python train.py --model="image diffusion model" --dataset="photos of arthropod specimens (BIOSCAN-5M)" --train_examples=195000 --image_size=32 --horizontal_flip=true --conditioning="none" --arch="unet" --objective="epsilon" --cond_dim=256 --norm="groupnorm" --hidden_act="silu" --weight_standardization=false --widths=[48, 96, 96] --blocks_per_level=2 --scale_shift_norm=false --attention=false --upsampling="transposed_conv" --init="kaiming_normal" --residual_init="none" --optimizer="muon" --muon_scale="match_rms_adamw" --learning_rate=0.0031 --momentum=0.95 --nesterov=false --orthogonalizer="polar_express" --adamw_lr_other_params=0.0027 --max_grad_norm=1.0 --max_steps=10000 --batch_size=256 --epochs=13.1 --lr_schedule="step" --warmup_steps=2000 --weight_decay=0.0 --adamw_weight_decay_other_params=0
Rows from block 7, named by matrix and row number. Rows with one number belong to one channel. Each number is 128 + 32 x the weight over its row's rms, rounded and kept within 0 to 255. All counts start at 0. Numbers have three digits each. After the name is the row's rms in percent of the matrix's.
# convs0: first 3x3 conv (model.decb.0.1.convs.0.weight, 96x96x3x3), inputs 50-59, a 3x3 kernel for each
# convs1: second 3x3 conv (model.decb.0.1.convs.1.weight, 96x96x3x3, transposed), outputs 50-59, a 3x3 kernel for each
convs0.15 104:176074165149108208146201072114179093125146087106150144141114174153247093127197173201170148158165167131088118138108130119191174148094133100148158088115104125185138152233172202075102140124108090121117117000094104110099092153105127094099138125108096093143161150132145096135
convs0.16 098:111115111185190193104101122160119093142141101077069131177087119125145187086120146135147116133180065088160155145120165081089127117132152154120156103099122107114123123131149127110153138089174147158121148119170165140142171121109153068166123111110154124099101080090119160167
convs0.17 108:150143181149129192109137121099110127112213090117154141147151148141194108114059176121139125141138116129191155129112109158119103112073162126151119147059092108090119163155145125094126184186122178127118150171144155184085155138123118038033126135129140115114090051175181118108
convs0.18 100:070127136112096128129122159141108116166143109149161117130055123065188115135187139169191139079159147127151128144060095151190190158148113099092128153058100123109088125097114174187114066132179072113123142124140144122112144116076117114096075117133072099178126062054135100106
convs0.19 105:103114117171112113155114113137128145134119124105112123111114118119117109078112132112087113103090111142083102132109137135062085162112122150175177187157152202160150091150145135109099125092103174200189214222120140166121172163125123194188105146188145092128128180144087150105
convs0.20 099:169191111085119178175132071098110157133184115159172150161199154191139091108144151125136151081123122101168133133106107137147182162149173141158153140128086120156124117134157150122198137111127079147102106071187092095121088139117137186100131082112124063096143045093159178130
convs0.21 103:125156133114133163124099169162172113132180126145155143129100121115041120113091116160176128166122126114172161131139135160150152144136122094136128122167141137100095159195114107077149173117183126109108104193118119133088100167115104180157088061148107108116154119126102091141
convs0.22 098:141096138128158090144120116116121117125106110117082084118102100136110131134126172134125116111032089135081110141138147127216146118067115113126118103103131123193171107099128076204173146134111144152158171205178104115106129137142146114177105204196113128136181077065157190098
convs0.23 103:105144175153145138119151151103161116102062186058121136095137125114096113111146110145150107157070148073159142124152163130120143077124107120095157134085091077094128169088163168166103163108128127149106154109097134103091159114137112127126154114148134169154145177156158138137
convs0.24 100:138189157147151134098099173182178144130129122133137161159164142112073128113043102134130122163076150127141171136027130125125148145122142112083143088098099116100097123063141113166143131117128102083140116175106115143116109099122165094151105128133092053069132116103130097161
convs0.25 100:117118148110118113124113106090108095075156116112145125114079115112146188113168140137138157143122114133114110090145105082000166116143095125101127124132140138172096133096156130156134150111128113125091086083159148112160115155175158052214131038138087132112091025049096078111
convs0.26 100:164067115094116096109112166167157126113127120085118119115113101145159153172122095110160094140180169080162061156188113137159111166179165135155128094094103165103130145076117120069143160160144129141120129115081134137089142178094166083125088141117162181175193249161127130124
convs0.27 102:134116131144255107185141113085165167173105140112094091134073126099105154101151128136088140140089159086170118107097150093049099116141147124194120107105118125139117115097131147088109111103140163187153139160139145131133114145135104254075150098098071110139108086191142123145
convs0.28 100:125130134099085155130108145137139188101126159045129170152109164197148120120149102170117152118115152140077102133101105094051070134120098095095149098000087083107087134110158126140097168145115123081119134106138127138111119143083139112133126146135081037147064000163099039115
convs0.29 100:125137130134122156156173128114149107162194119133159134126146124128116142104144153156159136131124132110114149101000025065000000190021092136133122140115116164118115140137106137147115102151120129170128147120104138108134080142096147123158123132171077088144077000028109034047
convs0.30 101:103154099228120116090100122149179135100103082093136120122155131132187108128159146193155137137100100058105174141102162103130171143091157102126136142057093141144151185191130097139100094146130124173134123133114088131105112100139147231083127145082138136136161080076137129134
convs0.31 101:125117118059144049160054116131137126134139139118116105170115116161138166142151138173108094132081151133120112118134138113104073144102098082135179069101111114118101132119109165100130106149147128148148096139130121121138129104125045166101089135098131104124164111092145117101
convs0.32 099:126123132080137090107062138140131151131115084098174092123117122097121123135128118141158099091056114080106064119129148130170133145147148117089091120212112135143162038098155102112137106082121143102135104142128140109162102129104125119105150157131091087125186072075132124163
convs0.33 098:130144118135067080083106148105130104138111103101149176111159136153158119156175091139121081124146133153053166078081099139140093141164099191123144088190138102243111154127114073119133094135079141178110094126165145121134107185148159124128139156155091101099153135129120152119
convs0.34 103:099160130084098006098120129175115122095145191131156112138097195221165125130067117045111137122063153143136132167118159136073156166109168134123125143135154129109136108223132142134182172112127157160135129140121121149171118125128142133165128155152128105146109109150156147139
convs0.35 095:100134084124162142120104106093100122202060112120123148120196107072150168139051133063036064069080017106040120114126125138138117135126153158069138158163170154167132086103133131104098121136127114144128137140147137156149128139110154151132119154133130117110133111153115103151
convs0.36 097:139148105129136129160158115107140117141162117145161111133141116140153153147148124165173178102169158120086062118034125122000029161071108108148132132122166123155141137165152142220165117160119103096128128147166107158122106082108121084033139105145075055157113000139135110126
convs0.37 099:121105119108131122139130144152106104131058154150112095141143121130113142148148135105105142113076145113101105141158144140193088121151185124138147133177055179181146129056099112007133133108195121191175154160055154126123124153175137255200143125065135152146141233138121130077
convs0.38 097:195107152146162063124133196130105142158085114167099103112105190131193207151131053133096149164061146156131156119091140052119109147132097148098132113156129105103156157124129139140169088161143177119108109181130123121152100130109124099088133067114166115118044237123106152149
convs0.39 098:079107103105095101107188118090155161068161145124103101040086071145000126192059084130050127200113110148114132104186149086219153111129137125147079162138111123082136160109094156087091157143108070138142080079085130123123111158139094168137090107141067095106003097085085126116
convs0.40 098:116151163085115129108103102134115102174058085146142090140165118106136161163125179101162121158072085109092137146116118105151137135107125124132095126113146107156183159154149188133140172068122103115120132111112104130115142136153091104167157198178147130127109162062123151128
convs0.41 099:164113099132132128150126090099071098146128125130137095095094119142154097096248083097055130087066113053129137135116137117129152112158138151137113119201166146087121105095157141168091097149182133178118156146157135082161104110129143093113112094103175092120124228106129134127
convs0.42 103:105079092097123112117150145064147088128178167087141188160092138154104123119166135130095148108084121138078155105117171138127146168145167134095179157132065114184137137105137100054084128070115128144141125084129103104134112162144148101116131145162123072109132150108114141151
convs0.43 103:159150058170171151095220132133139109105150193036169137126094152124179123163028119084104137074099097123132156125122114130111141155137105110192140132085170134120097171081146095104197107108162156149114103133133175160136147161140182120193152131141112141159174128117134114121
convs0.44 105:144138131155156085112178122101159134141124124136172158131114143136158112099091159090133146083138121081160154118061147075141086141076110138121112141142098134125124147138140112128125109038102144156119162181090175151092132154113112153130113171092153134160142112172166077103
convs0.45 100:143094096180112139095148128134160151101150141148086114124144122135158095102148103155170115123195115138135161132114136067000182118173160120147120108016095112136105101135127114145130161101144133136113126141128137117140112100128139102103138113128128197159098000131132082146
convs0.46 101:128145150144144129128089124136145095104155119132120123105116140159146093125091064180180114016000043119195130131099110121112103146141115109144128130133141144120100047119136140142114101115053107104102147191178110154128130144128145114131146135115118106141135107137119132135
convs0.47 099:122125112109162133099124155136122175126134149144074155120091106134217127119099115121104081168182065143130122109107117093079102123142115089128100142142151122074117145150110143186095109113108102116112109181080124146135104120128117208139147131143117095109132202015134139152
convs0.48 099:168174176151178169118200119171129138104112161117141186116173117104175068100168177108075146139099140175125130118118122148083083104094108129104149102129145136147114169143158163158129131101136178107150103095117130112087095128115124079137094121132106102118127043068156098074
convs0.49 100:126124122078056154113113070067123106161143145142116159113081131160143122125105160154113126136212172121142124077132150186255115127084151118105127100069067132124147141085143094122185069206128080135137126134112093149123145149129133051079098094104119162121137053135136123113
convs0.50 099:149138123119097123106081129194199117108154122148142134178187135142178143104149180152112135144092091111143130113128131131164127070165090079091101113083116107134117045162127185080090120185107131140116126132162133077052143107117149076180166112133107172141048135096087116116
convs0.51 099:095176145130152130095149108100117138121184131123131086106143138105080174171133130093137149114154135109122174027029018074000040165226139169068091147128062148154133128116145067139180163154108132178089133168132140095102128122035135155095081090054092107163104000095094070137
convs0.52 103:137149115154100153117123118162104077103149098084141147150129148125210101097131123133175099118136130169147104117134124113123131117115105152153147189099089160175188048114131122084094181105089184133129183118129125179097108139139137076108132125125114139124111091105104099115
convs0.53 097:098131150094179125136131094116127189155173155107155146119198134125167155105198072177068128143160082176173134146099151115202177146112108114104148105147167124122139141162117107185009101182129101144147172170127160151179175160154170152167130133104129173163101084162173167125
convs0.54 101:089152101148138157130109117138081126164128150153100169150109127114086111094112147151183096132098146114083149111086102106092123168147118108129172125182157123128125191123106049093127123144135114076135156133154141175112092080104140178163154118111095081097122145162113129145
convs0.55 098:083121157096165070080130106114126067114103159128049093086125047063169136109096161137150090184137159173164169158140128143180102130147141132123119086182106112134138105100203172134114148054092132112089111087089106136126156110126161138116073136165112113162121000133101150129
convs0.56 089:148151127118156166157141121150101129110099078169107109110120113174127144106166087070141190135001115137121121120144117099167108141100123130094127139102136117103145103114149179180118152135069137137150139157166108138143127147109106147116088113127120129156094122088118134103
convs0.57 102:153152154150088135132130123120074090138070146119113124099140077111157095105119164168139171110144150134085143094085082102246114109124104120065118107211103145146147070113155103110130089125139132145096140154123117124143128091107084119095125136113081110139093123131135178138
convs0.58 102:091115121109162060137078131117120108129122081151175166135170160095172122135122096103155153117166097123172054153159137126097085113077107153103147121095130134163129108124071120213101152185144178130136145146110129139111149170151133153176132064144127116105114012110133057115
convs0.59 096:112142106121173126166145182113157144142159128139154194119092127130162123131073204146126089139096108112109162119121118142113105141100141147108173167117134117155118074117092090145096115103112107210124135137165132158038093104096119068140125134125149171147116137142122129132
convs0.60 102:050168185140046149195199121201138119148111193115160060153089172154118056089083162085147160144013166184116056156114134130116127129132140105136164120106121123114150126151122106120164143115073179094140120151128134139104135121150112120140139103114103106137123083086131121128
convs0.61 101:121146112091067132091130081145092161174109135138105080114075071064111004095133083098129127056087173091104120169183097161137084131144123097101194151131110152094094064156111105138129075173119153135121126107134074116184157147145124130133104128113124170134152166093142157094
convs0.62 099:148134170132255136140148127130149114090145147130106099130097159105139156110052051147151107122000074024115183124126135128120110113092126147145092099083148149106119137095135062098104101114127110143158130145129102146135146130130131103121109135122118126122130123114126125120
convs0.63 097:114162134125091153141169104150128102164134129141131101119156130102242136102106143083071131077044101156088127135180136137143126111114138154123134131094120167126134105098131136131170148135162128177117123061115123120122173139140151032084112102119143128155115034121115134126
convs0.64 107:111116120119122176097102078094122113129132127050168118089130088100067092099108116092127126084118162156144092123094120108240122072105134066081159092131160114078131117207122171216092153116116153140126117140122147146146126071100126106116146120108109158113136160081123087161
convs0.65 097:114158221091183137151141152131122131118185136124147152095185074136130099150093138114172139131136115149163124122058152122049102101145118090107125144093142145133150147219137108189165112117125140111138114099106143110137123160119106182193132149160094101122114055132099150113
convs0.66 101:105111146129185195146077097123141148098130107132077088137026094107028105101114075131151085162137144133175102150133104109125133123131113113162103124101141150075132135101076076143149076147113144096106146201102092166151131085119110057119120084128137136125091097111139144090
convs0.67 092:189123108163148157149161117136154092203094143144092061073095151116154148129113159107104091186121122098149050130093133177112142124110138176181136134085142159126150044083152127160140103145101102143154137185168125162174178105126127087088151107147101110075118113100149094124
convs0.68 106:131150127176119139158148128116161097118135145120188116083182117184066050131119160165198182145143136107104114126132137148055070131087159119101073110082086113133115140086099157149083122140153067063107102109116103125107116088128133119121158158129121136173126196106133133115
convs0.69 101:138122136137070030110126217118106116170132142129128137100135161067174193074164157083170127126151113145132075136141113177190132114096152146088029199107089135129137100092123143060154095131137107151107139142102129095146139114122149153106125126106111098092136126153095120134
convs0.70 098:166242090104124185129099197136120136090131090156111159144140135077067150102116104061105138174055087148141086116071077148072095110133071124116123084100082133131146179157119143122091067113124123100124108120131105080155101087096125136136163111135096127145103131126106142136
convs0.71 098:105193199099126111112156080124187116107123173112146144159163084096139093101154154094133096187122101150131113104184078173112081151133141189125133162135107121129151135075126081102148136152139171149147095090098134111118110096134101125181099144133150192153185078155118142142
convs0.72 098:127125084140121144155115113171137141090171126104107108133088109123175101193106115111136128111160047109129096112139124064000126111143150113133159147101129137157168144106136133099153095169095127164147132141132133169136150134111128136102171131106099107137082039156179147119
convs0.73 097:125132184150187136105124088134125105125158115158086126113099159164118129110098108154166115083086147124167165122136144145056081134116097134150121115109122109137119150078057124126152103153123094118170084113161105139133124140140159177130071111132129115116147171163108131104
convs0.74 101:100154119161136135140088087169111106090079092071100169081084129102176121131149095050122144151064123126105148116151100104097127120108147125178079095114120103113137107145095148213121111145163110148129135140128094118092097148131135196166122158106135076122182160089105096129
convs0.75 103:119137122140230104102125168119134097168135078111182115116093124094074107134101115130125143141114083142086127072155166080033040111128103130135110103120142122169112139112127149099122121142196095136151120224163130093121050076125093124116125096096134177114126107190140060039
convs0.76 105:152127186242164121076164140137138140182150109158109102155157146166112134131183103177182141115114209159110103164109116205137073161136174104193169150075148102150074090111112165207109079141109111102119123107108115123164137119082142125093112170109153145115209097145148165149
convs0.77 099:108128130129163113103103144108087106073057129169093095123134176082049087115088185159123121114096141119116046123125114123083067145137148162139155073095104098113136129077144135087165129076100100128129118061143176090089119113155140190146135141111110133110098101077108125118
convs0.78 098:059204141136120165158120140193148118089182145129104100109210100164212137185033177072092135168115166074173166095146127100122138121108104090096128136100149143056137114139116147183156135164111124133114091182063107160133118100107142065134173133138108089087115096118118168105
convs0.79 097:128149125123115104122152143154163129118139106129091104124135115123100134156206098137140125116096087076097158103104141108102124129171121123169121125153191142123140120163071110160115079041141112118086162186163147089128132152092177223130150097079126136123161114104131089142
convs0.80 102:181187142140135134132134080061133112126136087130151170161184123099111159095191125108191099152173152154148170145160129123130128137101105130111154061075126107126115149126075165140120051135148103117117127072108106163130143097122076063080104076147135186118125107148125115119
convs0.81 099:118138127119105131113110129093108144122141107141122123109197121116176136096141132132108106214099136127113132014188150075216139179125134084153115048140128139149126126149160169133155181145114122178097097174122098110122097138156107130102125122114059103127003255096103114090
convs0.82 100:088167136188123128139115145116066132150151133149094107099176145068080179115136122119107176146149014132169148123129118124010112111124141161150136132145155121128135158134155120082071143147144129180100102103132153107130108104143091076134104095105138125115100138175115107087
convs0.83 102:085109161144193092135102086129103121091075125096079122131092092112046135167000124091098128097044133080106101143118094095107104092097144153100174156113156112065109087140101086158058107066086170171112152188112185149099127107111108119184179213147145125125134115115123090116
convs0.84 100:135104117122115127158213115136100087138115127159181146143041182159000035145075096110201074109111104168134136140127137144112183138153120135136155156123134059136123098113168148133165138025088158135117139114170145120144125086126092147078162101133164144128123128103122118148
convs0.85 094:134094132132148117121149136162144090172195153153160125066136114151188135072173154144110120160153122143083141158148128115142171145162162189109147102107136120159143138124149160108116129000114115114132110193124108114092180115138131134127130112099125123124104145095112119121
convs1.15 099:130137165125063162084106163132113128137115124143157118208117148090078130110126093080170140142119100115167089119141128068102064149107157108126137142120156108118069108174181105213121082188101121140138101142161151192059178121082160080122083094135150135110133068118119163098
convs1.16 096:135123086094053151130130124155168117123095154126126110085155141132080080158116103107085128147135076153164060127081162111062146087133120146110119179186104140121140130194174135210145115119124112149119165146095117070179109157126102193127129135128138120117135153090076186047
convs1.17 096:130124154138152060140145125091130108123133100133112110110206069113083165091115126092151127134130154159132157135116185089134107133136145115167098103107151112105140116126048110101110157105141100085183152137067117143103106100128136093200113154088143219094124100143125104193
convs1.18 097:162148085106134163147082119131091182145111131141166186118089110161070131169160156160129064153178070092099171126076149190147121125144117109131130085152178167109127157094097148139077108096126099105107126146104125154131161126115115085123125160097132169153151111108108121104
convs1.19 096:164125101142098098142096120147133125101180074158149126102165181140071200112105220150163125191197134175124130148126152143125124115105100127105077150126108139143083077127083105151119108191144104160092093156115096098101102095117130091092127091129066102151065000099071112061
convs1.20 097:123137130129121151113048117139106093132110138113119123079161133169095096108082190114124126105135139144163153116087117160211086159140138133110111147045097117159125100134136105133082177081163116128136152157141155120188157120153092172132120069187102121111125154133123186166
convs1.21 102:142124109115149123128094071122111109108159126137152090090157134170205175103138175122097191168204127173082086143154181106112095152151132114176179145058106145127099116137107099117007142131115109111126137129101137195113124123111142104153110181112118177124146153145137107115
convs1.22 100:103067121168040110153145134126180129059145118146101151177187120155061074114147137126056108104134086085133104099114155117036125135106129126052098146114159171158136134095115132232158101131139142144144076025073129133091046071091093003107163117109129098126123113099100099158
convs1.23 112:125133081125057144121064130116082147128081146114167113136176159129113077194130146117138105105125103131093103134169209140126056184141151140162125141086152088128122100161100189126139170109130168178033126101170123155118134077138111101133076132083100111095145103129109102113
convs1.24 099:102135105169092111079129136101129114115146149158133087125108101054098175086174110064098116160057046121131150097108096141078209144161140127110160091136199107132127143130172169079163115194131170116121113137156141144122133162108072118169154060094110178113125145074108124126
convs1.25 104:150104172044140136115135144116124188187035153091190096085156103145136106131201109175095190148097145137151137135154111091180065115109132137094133180168106150149138135130097131095132113143112154154083111110104141141101115108116069109154161151138098084127148152128172104142
convs1.26 094:132113092069175083144058137103133121136101053113148110109192126108151174103156181165082137139100139077085088126115151109085075151138120107139113133137178123075139120125137136214180164131125132083100145097112132135108112136111148171162148162094132160152124059138137080095
convs1.27 103:129133077150029161082105096108077130149141178118065130132119109145119190115138112147070081080095062105091175149168134121149105121213136110104149134139156132156129122149123127041064118220111145107064159139123119058127134105126112186097135118105147106122089129108128181134
convs1.28 096:129116123076113160103125148143123094088095162093126158130141106087154147139151096124149097192129078134163076115213122154123148097121118140103146126183125111208107136099154167133114132177113196072184119118046121112162112156123124062164173131119101130131128139124103112198
convs1.29 098:136113159085140121132127154112043112095075092137130136171129157063148147157089123150099109055086114101155125089067157081039143126151077143110164087154121145095136116172123158129105089118090131126144096108122112099167107064174119148123174159142136136120107097187140185125
convs1.30 101:155114126124158119098160137097163106153141135086146121117125166029111134114115144103149143132062146166182127148078037151135151102110132129082135162062150092170100182085118161139146093113169144124183114201104111123133146161126129091109128180128146155102123102135119175163
convs1.31 091:150121145171074126181140153136168088122129204119078159114074176180155125100101086076148089134150110120139161077112151205111178084086108116084158080237107119085127154121195107239140162090164150122179126116096140141164148139097133178149139147136128117157106179104121105121
convs1.32 100:102147113160094140124108144136130135096169128166090149153162161080099118110118113163117124124180112113079134137129194103080085090146134111116129089099061134125156170149088109036168099157151133174119086131155107189134164118141096150158141088085190143121131099154089159093
convs1.33 095:113143127113151167097101188089099124157142151113180133138103110087086094163159080142128167165163167189088110066174107093084141110136122136110112054108114134124081146088112157104087156177100106111091136143149112094139097065083119139096081111127143138130099079185122083110
convs1.34 102:132130104151148141168118123157104125137102112079175077178166111146119086156093196066137111172107203102117144159116114047158126108150171123130078128140111109078161136142080074088093120043105124066130090153126120072078132138129156131142105115185131084134150164138126141124
convs1.35 120:116177110117000132114067158107152095122031078116101140125114163176112057163097125123102149114143118120141138130024132109083103092116079148090119109159111117155163112143124097151122155140105125156084178124110136089109131087175145057146103133131122168123116056187116153126
convs1.36 107:105092153122088097149141079176152116111095129093142117105105127163129135127129135129168155103068120048081136143099158149017147118143092125211125121094107081117180114094116073175136098128135133155141115095158077087148151101147134129154135131140146148162125159121108129100
convs1.37 110:126096134100007129127131104149104135164072147115141134091151133195080131157074127140152118084149112103156129138161151177082145107085132124093109151117138150182117121133131162091129123107137141135151158138097113123107121111157081094093133095133108138141167020099085124115
convs1.38 103:066149122133144128169140113149116114155137151124141100186110142103110122133116120116146115117152081128116062104137131152156121115173226151146121114199088108080112146105092067076146162163108140063126104065219131172077143177119130094124146090128083117164138124121123169126
convs1.39 095:145164119111031118162142165121125165156096156108174130156133124138161187079118181137133167147198103096112131105075094062048146111117164136082141127109110144083089172109149114227102173139061160065174158144190178169132135132125164091155105129141162136109155157135113168082
convs1.40 102:089146122140112110111115126147139124114126153191150196185088137115048126159120101190146124090098136157135090167190163124083062122135141148141125094166144151151135144126139095180037151071067175197157143125139155111101092067153131114116134115161095135116133153131124121121
convs1.41 100:117142119187174150173187146144067157099155105131154123129098138133157133084082117089232183147093155182152158171149106094174163098056142122125151155120109126128164094111130186159186165090085164103182116107124145184138102150106183229123103124095111135107113112139109101068
convs1.42 102:171146126138192108082120129102135115077160115134087152156130171142134132139108170097177096110087168097104191148115155111131153172165076127117166127132136123080163138168169114096153165074110119158131095135120116054193104095123126139128113145142125106126151112099174106122
convs1.43 092:175033079176135149113167126141135110059087142096104070078167089138161113136157166093103135108062160137164105119172158102120082129137159132116128121190082155086131137199099064142165135134139140117118122115147113150089096146151107140126155142129118113142118138120044080113
convs1.44 096:122113117150082161097110122070128084117103133142175149101131198164171095134151100187175127108068170135222123125165114096232107127086120107143147098067085155112087124135148150167135162086120162114146160195108148063128082153144131150106133183062139136137098172136169135131
convs1.45 101:151053137104111136196122108121194109098104131093148137090097148133152144149076117120123119116029125104184107127068101120076135145107132138130143151134091171100129165121102124142213141106154099141149154119125152127139112125136132121109155112126116174152155112144145131086
convs1.46 098:185063127072166108153104128128099123083136147145088136146156146065112134161107109143105171142106061046126105110181132138117218135144088138121148064043151144137128178121111140133093094134151080113089135168119154138194153118137128102143132145134171105169136146081140114125
convs1.47 092:147122146131142138130156104142146089138080091144151156106145140147130094078126164169122077103146085134135143163149163138056119140164130128141130037108203156135129140171118128181139095151126109093121141117128087110147115103117118163128140113112178105138159180104128194123
convs1.48 102:124049064106103161087100129114138127063118116134101121124149178092139158201119115104126143062147104136198124109110115095198159102213084096092125136192050118110172108166120099131093061153084092109093110128103135126155142126085135082135147102145125177151117112150149127118
convs1.49 104:129124140178164225125097120130104148126077044136110154145121143146120110160181112099185152119181059129131153145160147134143134118154104119164120179089171105122173074093159070135128160159074125155153150205102149084178137141125131089126158122131123089128107181078145108107
convs1.50 095:139108115079135154120153080115119074145109150112122098132123102135116108135112091122185105063128105115128159117122130188163135108165110152142096117166174142130173204112147156192046143134169150112170149086144104134128152119127090141093134102155128130190092150083151158127
convs1.51 096:106127136094103096120174139165114088119079126127113134099206097109135196130098133091021124134130175147101143173253101151017114140180123128104087103143110120199118102157155169180163137157133145158132168159139136144128091162098126052150175167127104188130156105100109136143
convs1.52 098:173103140043182107130113161137111141111078062143152115061184113107126108142127096113128151124147143116202087075107121241146117123128100125143133123148138141148125137160081135141141133153101134082099109067126175113113139127109104147172133144084154183144143156105119105126
convs1.53 104:094158134174139148108198101180115174146084087095130126071116134179066065113098171127121141117098165154189065175150176122110163142144181125187119166112131100118150135118151145107134135193085081118089112104143152128087074149132092132150102135111129123147099142152083150181
convs1.54 101:164128141107092182122130105151168104157058105140151135119099178108168134149116147115098190123205159131174148165161128122135104192069105101160127130155127124065185108116118130170208134084093152114073079109143100143098129140118117171152100142113132079132110165140162109133
convs1.55 095:153135091113117182107140100173169152103192138160164086162153132169046085121148103103134149165143132162091074146121130104146091192189127122134117148074138116144109139117167070055146147143110116107108130126161127137136113146102118121165090121142135159137138086144193086117
convs1.56 104:114185139098190150153069168096110120117086116092104115145145138183107096168140169156208100127095114143169138112103119194100112113176092121090121120163093137092137110131142154068144111116082138138148135172115098159111090160137097132097104136140096097172122211120106188128
convs1.57 102:135127129146141145157105082151142114143057116115141158157165153131136124132092174140131128139251117130126098130134098108135141135185115104116119091183081124110124126100087109077123113153097139058133137166193127172151156117112126156112169179122123115104099152168156149139
convs1.58 095:134127098120101151085045173109141124137083090135100136152174131123121132161140150140120135083161158114113113128124123055175055185182133095081150154117098146140091161129069145172127189133138073125132182171134167158042134142130104061182152113087132149123142117134098097145
convs1.59 094:094078085142144098081122148113063132186110105110087126126128118134074139139048212108130163174092120076139135091083143179124118143094154110151125141158144067193050119150152079123161166104244078083145095092151129167101120120118178050171136133115132143097103109179141181129
convs1.60 122:159085126120180081136121121164168151105162143147103139112135126173117112101137141094087079218185152094113112121119131148172102121156133105121156169091143116112088105139143128101153148146106169129137114085143127192100152108120118158122118143070200126093083117188147121082
convs1.61 090:107092136104141170115151160180102126138180175167118123166114107082137151177162125125147162095183143117132148175084094180160160113116138158144092116142099114132110147124125159165164123063110100118120145176114130071205162090160123098109101130113099067098220165094098145090
convs1.62 121:133120094089060131130118138135106134077115135151108141157139165113144143153149103129164135140069124085142108151155046118223200110115131152152125131181143125096123121124039169048150110143146149105136083215142164168133098125185186149078149111115102090164139114155120138125
convs1.63 096:072128090122112074112160096122094109098114129145073121124130107091128112121152128118195135099144170179143132135105114119118117121127167069157131067107134081071105129130149145117154108121171153094121090138165151146156163116139098121121091115146125115119186129147073141125
convs1.64 093:138112162090126131156133175078142123150056164136128079153127150114144126168124133110155109125079181128178116127118068137216169131145221094109103126112152112137188127139088177126073145039197133096176113071078064130149141168098181087145093174134108171123062169124157084101
convs1.65 093:107142072145071142117112139118095104136176101137123120112102060180092191146108181131148110184156137097148112100141152130101117132144106124117166153068143108153144147151129128152161107072124132122148154149129133119173137113093093134193136149137142159096124238115097143194
convs1.66 102:121136101076106131145140137160127135137123151149112176152152108123194073153124091117174150137117161115146077144088156182179135158091157107166101091144156143116063106168169109071153106179095126127120136064181135160122157122158159143147146122118154145134078143158112112111
convs1.67 095:107024098119093187128095126156148164173088034101147141143133168121108148200091162126124119182170140134145156136204130129145126115154139168110074121161171123127146110139163115131118073117134114135149122074128130077167086108134180206135142133100111121114096174163136150109
convs1.68 094:144164128188102087105075088147145129088124135105142093083187148089160120155145183178133171129151109141154161113138145113130165138084103128099109134118119067135130143109165103128149141140176116105128121120170154109190080117109139105129114106091168138142143144152153154153
convs1.69 095:126159090158079168133172115081135081119159103146130059146119158143057097115137104135160114148186087074135114108139089118117105180072115135134124166139172137134078117131158153116128189114178184085124054119094159179182133139150181184077123160171150089175126125098154198128
convs1.70 106:063137154128092184157120078084078118183143178138143081175092142151171158113074099129153161175093151122129177117101078084140187184144125136170125200154100142214076123140158100196155072095145092168135087149134152158148128113134125138141160154153072141156145088126118125113
convs1.71 095:110163109159117153096170118127127117083110149146077112162141149141064085135100138126112140097179119125119191137129114090140104162161171105124073130132136119138159130139120083192077106138179133186144131099110130069100070116174100159160153185138120096128096050086117142070
convs1.72 100:127150135142125146108103139118169099096133255130084130112144141141132077105138073166171198168088134100075130092104073114086081137114150127136115073119098105145135100095113099166156127152116145151154181076079084107134159119151083106125135187098122136180153121120109173109
convs1.73 101:147105117124081087108105077114134128137124139143149138093088146162092119182124131153124151074156107146150126152105142187081129087133120134145120117111160111133123098110151184201091059139140103143090124163088135139118104141107110056136108142073186103124160109104124140151
convs1.74 094:121090164107095082119133137095133145116184112175153084142183149168128125122097078162091179159161160113151130099158143135101105092079132147145162122178161128075151129107123124090123184108118130152085114075182149120198172107086094122162138114128132121192143107166163152133
convs1.75 092:137144136163133104139114151138118123137129145104067111115153112169154142173150121168101174144180187134173158058129087100132144125183112177099097169097107129135130099194082122131172151120126089120182121142085191129137126089113128188179161182120101154126112154170080113158
convs1.76 098:108122155057090115118096068084128161120119059135129152109106161174124127097153063094078120133080113117123106157130138132162112175099133124133144168094112058141158130124123177088107184140093180138150081155063141133176140095157145146120168072151099068149189160114090120093
convs1.77 101:112110101139116154091132090150119062096175193131149087149132110159053169147139185170132106156117175166101107162084178128143255132144149157141141107062141146179141105172165105130141117168118098164159145219065069094164101136109155065084117109117189152129088103122145137097
convs1.78 105:154104151106161099175134144149127111076136164163150129113143105136109151118062134061156171130137153112188183175067124107159126098095144096172125099085084155158210054151154171108134153111123099129132175127113134064174144135086129102119142102110129118172109118109101108099
convs1.79 093:125158071117118145162155127103131140128155128136121136144179181119163122163121096155086112147136162127098225149123066094073124130114095140113161069138105124106124126140131084101155163112079129123153113191104203123152130142153181135057128130125093186128107079119085138120
convs1.80 091:124122099072102184158085116112140112137118135193101112130086106134074083104034174121081120133160147112110171158124095103074129104103122154099111092085175145111166107176169143101123181109143153154076127118165111178126142190114146117143096164151158077163139223132095148125
convs1.81 101:130131183149103187119143152096118074096189001122131113120140163130188079126110122131115119135142180107121194133147088137208135132052068108122105169112128111132150156134132136102207114119132150151125067152166127156119130136150103143119134113162129131150144053111124059102
convs1.82 102:140165096153073089117167114146149124095147128108137139154141133121123112146100158166105114134173148099133131147183148111065069090119178110200126108099230115168137137146145182144088138091156082135149106133154123116086125121106174142107127110100135203051139088118147173146
convs1.83 105:116158108160084151124094118131089168122140120133087140155125180210100166092084102118163138169105076105141134095179157109090028089129139123134126077139108145165118143136105136153111120166106129120110127051132096138106137071090128121134111103153161135074097080145077078116
convs1.84 113:120109135112139090144069108132172088105136159133168153109163128154159138165106163120137107175084124103223102139127184148072111090145174168158120120156114104103129115088175158164123095199155138147110072119130157118094127091086114153143143115104098117095139173127153146090
convs1.85 092:135118133111164110172090181157122166127130156125124095117074087145109131128137078092141114168203154124080076114189144159192156131097178190150186122160101094129118145051148084084162158197164159120140100101146117107122168123103164092141155144085078112162162189137120125091